From a checkpoint of a small class-conditioned image diffusion model: 87.8 epochs.
Rows from block 2 of a small class-conditioned image diffusion model, named by matrix and row number. Rows with one number belong to one neuron. Each number is 500 + 40 x the weight over its row's rms, rounded and kept within 0 to 999. All counts start at 0. Numbers have three digits each. After the name is the row's rms in percent of the matrix's.
After each neuron's rows are labels from the 100 images, of 14848 (inputs lightly noised), where the neuron reaches its highest value: "top examples" is what is common among them. Only what is clearly more common there than usual is listed. The data: stained colorectal tissue patches (NCT-CRC-HE-100K). In brackets: how many of the 100, against the usual share in percent.
# fc1: MLP up (model.blocks.2.mlp.fc1.weight, 1536x256), inputs 172-255
# fc2: MLP down (model.blocks.2.mlp.fc2.weight, 256x1536, transposed), outputs 172-255

fc1.141 146:504431498490548499384500500501505497500501499499712504500380492503501509499660501497500500505440500515500500500501500503500514514497500500493501516500500614507500505500498499587498494494641510500561499500500498501501503500490501500501498501498513501502
fc2.141 130:500500500501484500516461500494499500500500500500500500563497500489500501500611500500503498500481508528467500500500586502500500500500796534577500500500499500500500500467500500500500500500506500500500510576501482500498500501501500500500499490500502605492
top examples: tissue: lymphocytes (60 vs 11.5)

fc1.481 152:532488673497482482501477495501501447498509499483505494510518543503490493474555501451500511488508465493508501498506499490503526489523497520514503500496506502614549496494504504489552508497489502500506539500504502501501542503480502498446481363499523495666
fc2.481 204:419490502494645499651501500501501494515513543514496497523452456455491633513491472500451505504597499469483500500501521456509510595498520507522497499532514513520604501575494499500517500500443479500500498499484558499529415500491508538500486609490482505477
top examples: tissue: tumour epithelium (61 vs 14.8)

fc1.673 094:500500574500501500526500440500502366440500453384500664500500507500500594500500499500500470500540658500500563401500500500500499488500500500500516611520500500500360500500526499500500500500500435500500500499500500500500500500500500381500500484500500526500
fc2.673 071:500500503500521500500512501559497510425500497501500584500491529496516500500501500500584500500690500500500500600500500500500499503329500355406504500500501594499506500500500500500500437500500500500500420500587520631502499540500500500500500499469468500499
top examples: tissue: debris (47 vs 11.2); tissue: smooth muscle (31 vs 13.5)

fc1.152 069:500501374504501500438500509500496501499491456537500500509499500500500500500500498504558500500502502611499500500427500500500500499460495500500500500500500500500500467500499501499500476500406500476565500410523501518500499500501500500500500500417498500499
fc2.152 099:500500500500500500500502428500500500696500500482500587506488500499466500496500500506504529500500500502500500500500498500500501500500500500500500500386499500500500500500500505500460500500500501500500500500500500450500501500500464439500500484500509448500
top examples: tissue: adipose tissue (27 vs 10.3)

fc1.456 062:458500500500500615500500500545500500420473443500500500500500500500500535500500499500546468500500500500500583500460500500500500362500500500500544500500500500438483489500599480500500500500500500500540500372500500500500500515519500447500500500489500500501
fc2.456 061:500500500549500500567500500500500517500500500650500500500500500500518500500387500500500486500544500500484500613500500500500500609396522474500500500566500501603500500500500500500500469500500500500500420500500500500500500500500532720500500500500500547500
top examples: tissue: lymphocytes (100 vs 11.5)

fc1.742 130:500500627519502508500499500489498518516502507500499495541445499495499495518536500473500498498499505479400500501499601475500500496588503500503439500500488497632552500497469500499538564520566498500501508518497502426500495501501494537460500501594499500500
fc2.742 094:500499500500620497612500500500483500519506504500499493500493500492486426472493499506500501606456499500500504500525499505498503570500619488500500497497500500504501500500417500500453498500500518501444441500500500498500500500500503495506497562501500500500
top examples: tissue: tumour epithelium (60 vs 14.8)

fc1.676 087:500500439445500500500500500500500501500500500500569500500500500500500500500530500500556499452500500603500512500500500500495500499500500500399500500500531500500514468500608494500501500500500500496500646464500500510438500525500500500500490464500500426500
fc2.676 074:500499500500500500500500430500500500670500500473500622502489501500470500500500500515500512500500500500500500500500500500500500501500500500500500500435500501500500550500501523447500500500500500500500500500500500500500500500495500467500500500500500385501
top examples: tissue: tumour epithelium (33 vs 14.8)

fc1.658 104:500500500500467499500503436500500485500500500499500500498502500500493499500499489500500500500497500500504500497500412707422500500500497501504500500500500501629500500478500500350500500500503500502500627500500500524477484500328501500501500500500580500502
fc2.658 131:500500488736500500500500500507489500471614501500500500500501504500500500500500499500501500500500501500499500500500577461500500500429525477464500502500499521500500700500499500498500468499501504484500500500500503500500514500497600501500500500500500503500
top examples: tissue: adipose tissue (33 vs 10.3)

fc1.38 059:424500500500500623500500502530500500443443442500500500500560500500500500500500499500544488500500500500500567500472500500500500332500500500500557500515500500419451500500601461500500500500500500500510500376500500500500500500560500477500500500493500525500
fc2.38 065:500500500563500500585500500500500514500500500619500500500501500500500500500387500500500455500585500500476500621500500500500500596392562464500500500567500501606500500500500500500500463500500500500500407500500500500500500500500535662500500500500500556500
top examples: tissue: lymphocytes (100 vs 11.5)

fc1.584 190:582475513502457410475530480526532584523601487506500501504414453508505500442500585506501529525470490505500551513562500493500536512499505479545465508459464491502540500506477525501500500491493559490540419500493499495495516492483491496499498560435505431503
fc2.584 268:540559504464500498545512484500572487422518516500508406510515505543541529521502479500509493437544500460503523486509491519549429467505493516495526472536535578593498505503515471480512501500496432524444552578499500558496499500504479519500514500517500543501
top examples: tissue: tumour epithelium (36 vs 14.8)

fc1.32 075:439500500500500624500500536500500496415404451500500532500580500500500502502494500500533405500500499500500512500418500500500499314500500500500577500500500500477483500500541392500500500500500500499499500412500500500500500500544444454500515493500500545530
fc2.32 087:500500500571563520654500500500499500500500500615500500500498500499565500500380496500500500500500500500380500582448500500500500647489553452500500500526500500610500500523500500500462500500500500500500491500510500500500500500500500583500500500500416599500
top examples: tissue: lymphocytes (84 vs 11.5)

fc1.236 078:500501622580502500499471498330499494500500588499500482574480500500500502536510507500500500500500499428468484500500544382500500500555662500500321500501499500507551500500374500500500593516510498492500500506500500391500499500483500519458501568541500501498
fc2.236 093:500500498448500500378500500500500500500636500500501500500499500500429398413500500551500500500500500500553500500529500645500500500429425500500566500500500500461500547500500589500500403500461500500500449494500500508500500500500500382500500500473594478500
top examples: tissue: smooth muscle (42 vs 13.5)

fc1.358 130:501505492491514500498497500499611486522500543500500467601500500463500500496500506501500500500522500503486491501498486500571501506474514461498469500500486452500530501503495500503438500499482500418443499500582517500500500499479500603545500498500500500499
fc2.358 215:500500500428500500433500457500520500500502486500584500506501500500500500500510500569500500417500500500584500500500500500448500438531410508512500548500547500464494500437571500500586507528500408532503523500445500500500500500500462500500500500532604500505
top examples: tissue: adipose tissue (26 vs 10.3)

fc1.298 083:493500500500500575500500500524500500416498454500500500500500500500500560512500500500537444500500510500500598500462529500500500395500500500473526500500500500470500469500578481500500500500500500500597500397500500500496500548500500435500500500500500500523
fc2.298 041:500500500500500500512499500500500520500500500621501500500500501500500500499359500500500500500501484500500500619500500500500500553343500500500500500535525501536500500500500500500500440500500500500500430500500500500497500500500535723500500500500500500500
top examples: tissue: lymphocytes (77 vs 11.5)

fc1.145 076:450500500500500640500500500500466500405420464500500521500543500500500502502500500500538389500500499500500542500413500500500500298500500500500568500500500500500490500500548370500500500500500500500508500401500500500500499500553404459500500478500500532500
fc2.145 084:500500500572545500644500500500500500500500500582500500500474500500563500500377497500500500500500500500388500594475500500500500637475544452500500500514500500618500500521500500496448500500500500500500481500508500500500500500500500620500500500500418574500
top examples: tissue: lymphocytes (82 vs 11.5)

fc1.265 188:521452498546391499493488476493500556510522500522500538513423498503433544485500571501497530512500499550521490496501501499500510544501507518498526545444497503555565500499516588497501499500508540536493500492465490500486552498474500520500429491489508467512
fc2.265 182:512498507500500499505519481500486542503491502528498524499493495496478632473499505500479504516423553521506566500500440499499520552500486478499499510478382499497520500522522500500401500506496589500508494485601483499535500499501505472508493498498502498557
top examples: tissue: tumour epithelium (44 vs 14.8)

fc1.165 110:476500500500500614500500501500413500456469500500500500500500500500500500500500500500554443500500500500450558500434508500484500401500500500500500500500500500500500458500500500596500500500500500500581500396500500500489481500528471485500500472500500500545
fc2.165 082:500500500506500500535500500500500500500500500500423538502470502500500500500406500500500500500500500500482500544500500500500500628500500487500500500500500501576500598500500500439382500500500500500500500500500500500500500500500500500500500500500435500500
top examples: tissue: lymphocytes (60 vs 11.5)

fc1.601 079:500500500500500605500500500500500500471457500500500500500500500500500500500500520500568496500513500500500603500445540500500500387500500500500500550500500500500500428500532448633500500500506500500623500421500500500500500520508462500500500458500500500566
fc2.601 017:500500500500500501500499500500500500500500499499502500501499501499507501498500500500500500499502500501500500500501500501500500500500501500501500500500500502500500763499500500500500500500501500499500500500500500500499501501500499530500500500500500500490
top examples: tissue: lymphocytes (53 vs 11.5)

fc1.299 072:500501360501505500459500500499497500498493470525500500505500500500500500500500495501587500500503501600499502500415500500500499499457501500500500500500500500500500453500512498500500477500454500495562500410513503508500499500501500500500501500431498500500
fc2.299 098:500500500500500500500501434500500500695500500500500574509469500499487500500504500500503571500500500500500500500500481500500500500500500500500500500370499501500500500500500500500441500500500501500500500500500500474502501500500447456500500500500500462500
top examples: tissue: adipose tissue (29 vs 10.3)

fc1.449 050:500500500472500500500503500500500504500500500500521500500500500500500500500491500499514500500503500500500541500500504471473500500500500500388500500500619500615559475500536500502500500531499499500500632500500500500464379500500500500436500500500500491500
fc2.449 051:566500502500500439500500500482347414615500500500500500500479501499500500499499500500348500500500500500500500500500500500500500500518500510527449500491500501500500500500500500469500516500500500500500561541374500480500500439500500500500500500500500500501
top examples: tissue: tumour epithelium (50 vs 14.8)

fc1.593 090:500500437455500501500504500500527502500500500500537500500500500501500500500515500500553499464500538575500505500500500500500500500500500500402500500500530500500517472500596484500502500500500494496500677458504500541462500527500500500500500464500500400500
fc2.593 084:500499500500500500500501409500500500652500500471500577503491501500451500500500500570500507500500500500500500500500500500500500501500500500500500500430500501500500500499518500386500500500500448500500516500476500500500500465495495442500500500500500396501
top examples: tissue: tumour epithelium (34 vs 14.8)

fc1.162 086:485500500500500617500500500500500500419404495500500500500545500500500526542500500500534380500500500500500584500421532500500500324500500500490528500512500500500487470500577406500500500500500500500511500410500500500500500500549461444500500500500500539500
fc2.162 075:500500500568512500591500500523500500500500500569500500500500500500500500500373500500500454500589500500461500636500500500500500583378588452500557500551500501603500500507500500500500403500410500500500427500500500500500500511500553640500500500500500521500
top examples: tissue: lymphocytes (93 vs 11.5)

fc1.498 212:494533583500464516507502500453500534549500531506456499505365370517489496514500483478458500530496492467490501573511508484521500553541547500486448481500539496683514520487508514491508525535535559502473492551462492466499452473574477531493500555499483487459
fc2.498 210:435529445505502566493492495521498501497483469419526580501608593500492502482499502498593500418491501521554493509507432556494497494450429473501570477510499464405418496499478501486499453500482500491486460476505500533500597537491503326500500408476580514559
top examples: tissue: tumour epithelium (41 vs 14.8)

fc1.316 050:500501500500500500494500500500500500482499500500500500500500500500500536673500534492500500500500500482572500500500500500500490452500500500500644500500500500499500417500500312500500500400500500500500500485500500500500500501500500500500500500496505500521
fc2.316 054:500458498500500500500396500497500500668500500481499500501475500497500314499608500500496508500500500500500500490500500500500502500625500509500406500346480501500500500500500500500500500500553500500500500500443500318500500500499500498501500500492500456500
top examples: tissue: lymphocytes (81 vs 11.5)

fc1.642 105:500500660500500500581481406500507455468500500357500644541500501500500584500500506500500485500573677486500546447500500500500500487500500500500500550500500500500386500500508500504500500500500491500500500500505500500500500500500448449500500500500500529500
fc2.642 064:500500500500500500500497500500500501389500500500500500500494500500500500500500501500499500500695500500500500500501500500500500500396499500500503500500500500499501500500500500498500481500500500500500439500500500710500500500500500500500500499480500500500
top examples: tissue: adipose tissue (33 vs 10.3)

fc1.304 106:500496500500479500500538500507589498500500500500500500499492552509500495498505500500500500493497514500500500500502498663500500500486500500493500500500481388466499500499500458500500500447389503503499500500562499510500500500432580500613476499458500499500
fc2.304 143:500497466451500500500509500500563500500505500510494501504500719494500194500495499505542502435500500500500500500500499500499506508500500500500529501496556501500496500500500500501500480500499500540563500462500500500503500500499501516499497505481518500631
top examples: tissue: tumour epithelium (52 vs 14.8)

fc1.57 083:480500500500503579500500500507500500414498461500500500500500500500500559522500500500530437500500510500500565500455540500500500401500500500478529500500500500478500457500557481500500500500500500500584500395500500500492500566500500434500500500500500500522
fc2.57 051:500500500500500500513500500500500500500500500639500500500500500500502500500362500500500494500501500500500500613500500500500500595366500474500516500550500501589500500500500500500500425500500500500500434500500500500500500500500560682500500500500500519500
top examples: tissue: lymphocytes (77 vs 11.5)

fc1.106 130:461500500500500552500458500500425500488447469500500510500500500574500500550500532500554471500528500500499564500415566493482500384500504500500500506525500500500500421500559448573500500500535500500577500444500500483500480503571488489500500453500500534500
fc2.106 103:500538500545555500601511500500500500500500500628477500500500500500612513500311469500500500500500500500446500542500500500503489592500544449500500500565500500548500500581500500500448500500500499500500500500551534500500500500500500654500500503500412574500
top examples: tissue: lymphocytes (88 vs 11.5)

fc1.730 236:557552500504494500499524547522546500498500456475454504500558503483500498499473445499544483501431554500554519513498449537544501501489483475481508391500483481443396514524541496327433460475495500456511500498590532537527500499494566417551507502446500499568
fc2.730 244:499555500504500469504486500500487432499544493459571472500495500585500532523504500529500500435560500336500496500423599438500493486500562500504500507429497480521502403499500489500500500499427503499500509502499500482449500500500523500455489521553531500500
top examples: tissue: lymphocytes (59 vs 11.5)

fc1.183 253:497489500497519501437521407490501479499497502499542500524498581495499530503524500565501498396511499520499489496495490501415456498489501551517474555543550492504511493462504479438501498530529393503500538500500507533501501501419514507472502552568495520487
fc2.183 274:490524457537501506500501500523523499497500500467501500500499582515523501501528483470481468498500501498517565500500507594668490567498509500359583472501473515513502517504492469493500446440474554498424501508508433513500543500516512500585501458465500477500
top examples: tissue: smooth muscle (41 vs 13.5); tissue: cancer-associated stroma (35 vs 10.7)

fc1.514 140:498505644481501504504476503503500503562511550500453485494435493409500457546510496491398510497501500434459464501510546482527481499554500496437430500499501500615514502499500529497525585500559510511450500555503500411502491500513498546499503498498499484500
fc2.514 109:501496493481489490504500479501491500515518505436487497502495538430493499440475503505499499516471479504523515499545489508500533535500634500491515499487498522528492499496506497509485499486498507510361498500495416495534512500504524483501478504503500502504
top examples: tissue: tumour epithelium (64 vs 14.8)

fc1.645 069:500500500500500500500500500500500500474500498500500500500513531550500505500500588500500500428500500500557509500500500539500500475500496500500534500500500511429478486500533500500500500384497500500544500500500500500500566500500500500500500500461500500557
fc2.645 047:500500500500498500500437500471500552500500500500501500500454500436500318500500500500497500500566500500500500500500500501500506500500500500500500500448500501500522500500486500500500500500500500500500500500500500500500500500515500500500500500495500500468
top examples: tissue: lymphocytes (100 vs 11.5)

fc1.156 116:500500590500501500519500390500507456447500500383500638506500501500500569500500500500517457500523685500500527440500500500500500488500500500500500605500500500500389500500523500504500500500500437500500500499514500500500500500500484407500500500500500519500
fc2.156 070:501500501500500500500506500501498509375500489501501501500471538479500500500500505500500501500678500500500500537501499525500502500380500487450500502500500541498501500500500501500500458500501508500500449499529501657501500500499500500500496496463435496500
top examples: tissue: debris (44 vs 11.2); tissue: smooth muscle (40 vs 13.5)

fc1.433 185:500500543499500638500500500515552508499567645510500487499523500494500519501500500630500498458500529500519500500628485515500359498500500586502500495500500500499498480500500489468493500500487468477500500471560395522500500521500500436499500500447548500500
fc2.433 235:444499450473570500504505500500532516520499502501500500473477500514498501500500499451501500500500500500498500532568500500545500501490548500500499500500528503500501500500477500501527443500500499495500500452500503500501500430500504489495498501498506500504
top examples: tissue: adipose tissue (45 vs 10.3); tissue: smooth muscle (33 vs 13.5)

fc1.396 176:503565501490601583528496512410478514502483585473500470520440475502509404501504502505500499511524522489471500501495532480486512556565520499452474499513516500514507492514499500542501580544548511523482519522490475447499295473548497500467515511581497506397
fc2.396 143:498447541498503502494463502443432488629499500477548502456493472497509480519564500470383473471509502469485500500559515510464519466507509530531449512468493473475497495500484513449500498486523489448448504480498567434467498501500493452488475478517561485461
top examples: tissue: smooth muscle (83 vs 13.5)

fc1.407 058:256500500500500508516501500500500500500487500500500500500500500500500500503500500498500500500595500449499500501500517500518501414500528500423500471500500500501500453500500500501500519500521500500500500500500537500500500687620500500500500481500500575500
fc2.407 060:500499500500500500500500500500500500500500500553584500500501501512500500500500500500500500500500429500500489500500500500501500576500500500690500500507677501520500500500500500500538500500500470500500500500492500500436500500499500603500500620499500500501
top examples: tissue: lymphocytes (76 vs 11.5)

fc1.360 089:500500500500500591500492500500500500476471500500500500500500500500500500500500535494565500500512500500500602500453549500500500383500500500500500575500500500500500424500534456652500500500515500500620500422500500500500500521509470500500500455500500500573
fc2.360 019:500500500500500501500499500500500500501500499499502500501499500499614501498500500500500500499502500501500500500501500501500500500500501500501500500500500502500500698500500500500500500500501499499500500500500500500498501501500500560500500500499500500479
top examples: tissue: lymphocytes (51 vs 11.5)

fc1.747 200:498498460411465500516533506501710549501504500550500500450507595513497500493546482506488528439580496502557500460552485500500500500500500501541500499405505523501501546467509500495516498498372463500466499521484503575502500464418505499465499509474501449505
fc2.747 261:498506499484497501529498500537528578496501498500496500503514616492500501353468525498500461500545498500489498531428504496517550497499519500434500499500490866528501500500499486500500500495457503500500496424499500500500523526539500501502500486398427505521
top examples: tissue: smooth muscle (43 vs 13.5)

fc1.226 067:500501372504500500449500510500496501500492453538500500509499500500500500500500498504551500500502502614499500500427500500500500499465496500500500500500500500500500467500499501499500477500398500474564500412520501517500499500501500500500500500418498500499
fc2.226 098:500500500500500500500502426500500500698500500479500589506493500499463500492500500508503526500500500506500500500500500500500500500500500500500500500387499500500500504500500511500462500500500501500500500500500500453500501500500469436500500484500513446502
top examples: tissue: adipose tissue (26 vs 10.3)

fc1.247 183:573487500498500424423507501505518653518553511530500500500503500495503472393500530504503521533502481518468502541521500497498620558499501453512497500465500504499532500500454497492500495497496524477520441477498500493504640498432495492497385500500504443528
fc2.247 193:473500499463512499597520500494515500446570490505512492475338500500507794499477502505429483500499426479416500512544518526500506488500540508498563500547501515557476530497532459500508489474475496500497570500506500511499500500501499502493488500500500551501
top examples: tissue: tumour epithelium (52 vs 14.8)

fc1.630 054:500500500500500500500500500370500500500500584500500419500470500498500473500500500500419500500500500498500500500500536422500446506607554500497500500500700500639500500500500500500500625505500500511438543500489500500500269500500500500370500500631500500500
fc2.630 025:499500500500500499500499500482468500662500499500478500501500502499500499499498500499438500632502500500500500500499500500502500500500501500501369499451500502500500500499500500485500500624500500499470500500500500500589500492526483501500500500498500501501
top examples: tissue: smooth muscle (34 vs 13.5)

fc1.14 035:500500500500500500500500500500409500496500500500500517500543500500500500500500500500544495500500500638500500500500500500500500500500500500500528500500500500473500500500500500557500500500500500500500500500500500500500535500500500445500500500500500500690
fc2.14 033:501500500499500500714500500499501500500500455500500670499498499500501500500327499500500499500501500500500500659500500500499501553447500443500500501500501526500500571500500500500492500500501500500500501500500500500499499500500499714500500500500460500499
top examples: tissue: mucus (47 vs 8.9)

fc1.71 069:409500500500500619503500538500500500453411457500500500500618500500500500500500500500525462500500499500500532499461500500500499317500500500500561500544500500447424500500578417500500500500500500500499500409500500500500500500597465496500512500500500557500
fc2.71 073:500500500563504529599500500531500500500500500569500500500501500500500500500388500500499437500593500500465500626497500500500499589384593452499527500560500501614500500500500500500500431500460500500500401500500500500500500525500547586500500500500500561500
top examples: tissue: lymphocytes (98 vs 11.5)

fc1.219 025:502500500501500500499510500501500500500500500500500500500500500499500500553500501500499500501501501500500500500500537500500433500500500507367610576500500500500500360500500402500535525500499500500500668501500500501500500501500500500500500351500602500585
fc2.219 047:516500500500500463500500500500500500596500500500500500500463500500500500500500500500493552500500500500500500500500500500500500500581500579500283500388499500500500500500550500500500636520610500500500630500500500498500500500500500500500500500500500500500
top examples: tissue: adipose tissue (69 vs 10.3)

fc1.710 032:441500500534499500500500499467302501500499500500500500501500500501500501500499502501500500505501501500268500500499500500500501607500500500442502500500499500500500500501499501499500500522500500501501500500500500500500453500500418499500500500587500500446
fc2.710 052:500500500500500500500500500500493500647500500500500566500500499499500500417500500500500500500500501715500500500500467500501500500500500500501331500459500488500499529500500500500409500500500500500500500500500500493500512500500499500500500500500500500500
top examples: tissue: mucus (27 vs 8.9)

fc1.384 036:500500500506499500500500499500150501500500500541500500389500500507500500500500502503500500503501501562460500500489500499403501503500500500500533501500498500500499500501500501498500500500499501501500500500500500499500499500500500499500500500500500500499
fc2.384 065:500500500500500500500500440500500500700500500500501601500499500500500500365500500500500500500500500682500500500538429500500500530500500500500500500464500499500500587500500584500412500500501500500500500500500500500500500500500500500500500500500500500500
top examples: tissue: mucus (35 vs 8.9)

fc1.122 078:512501487499503500499501498500593468500500500507500500500500502503500506497500500559609492500501500514500500501503500500500475500500500500390499500500499500499556435496578490501500500500414446502501501491506499559485458500494500500500500534472500500499
fc2.122 098:500500500500500500487500499500500489625500500500465500501447500500434500500500462500499529500428500500500517493500500500500500500500500500500500500472500478500500500500500500386500500500500500500500500500459500500500500401499497458586500509500500413500
top examples: tissue: smooth muscle (35 vs 13.5)

fc1.555 034:500500488504499500475500499499281502500496500559500500416500500502500500500498502502531499507501500570499500500465501500440501500500501500500530500500498500500500500501499501530500500500500500501500500409500500500500499500500500499500500500500500500499
fc2.555 070:500500500500500500500500431500500500693500500500500600500500500500500500394500500500500500500500500645500500500532413500500500528500500500500500500427500500500500552500500570500406500500501500500500500500500500500500500500500500500500500500500500500500
top examples: tissue: mucus (26 vs 8.9)

fc1.240 059:390500500500500632500500538500500500463434429500500519500572500500500500500500500500510442500500499500500500500453500500500500322500500500500548500500500500427477500500543448500500500500500500500500500396500500500500500500597498460500509500500500532502
fc2.240 070:500500500569500529600500500500500500500500500581500500500501500500500500500385500500500427500526500500419500636468500500500500666412539453500504500539500501614500500500500500500500406500453500500500447500500500500500500500500509588500500500500500564500
top examples: tissue: lymphocytes (97 vs 11.5)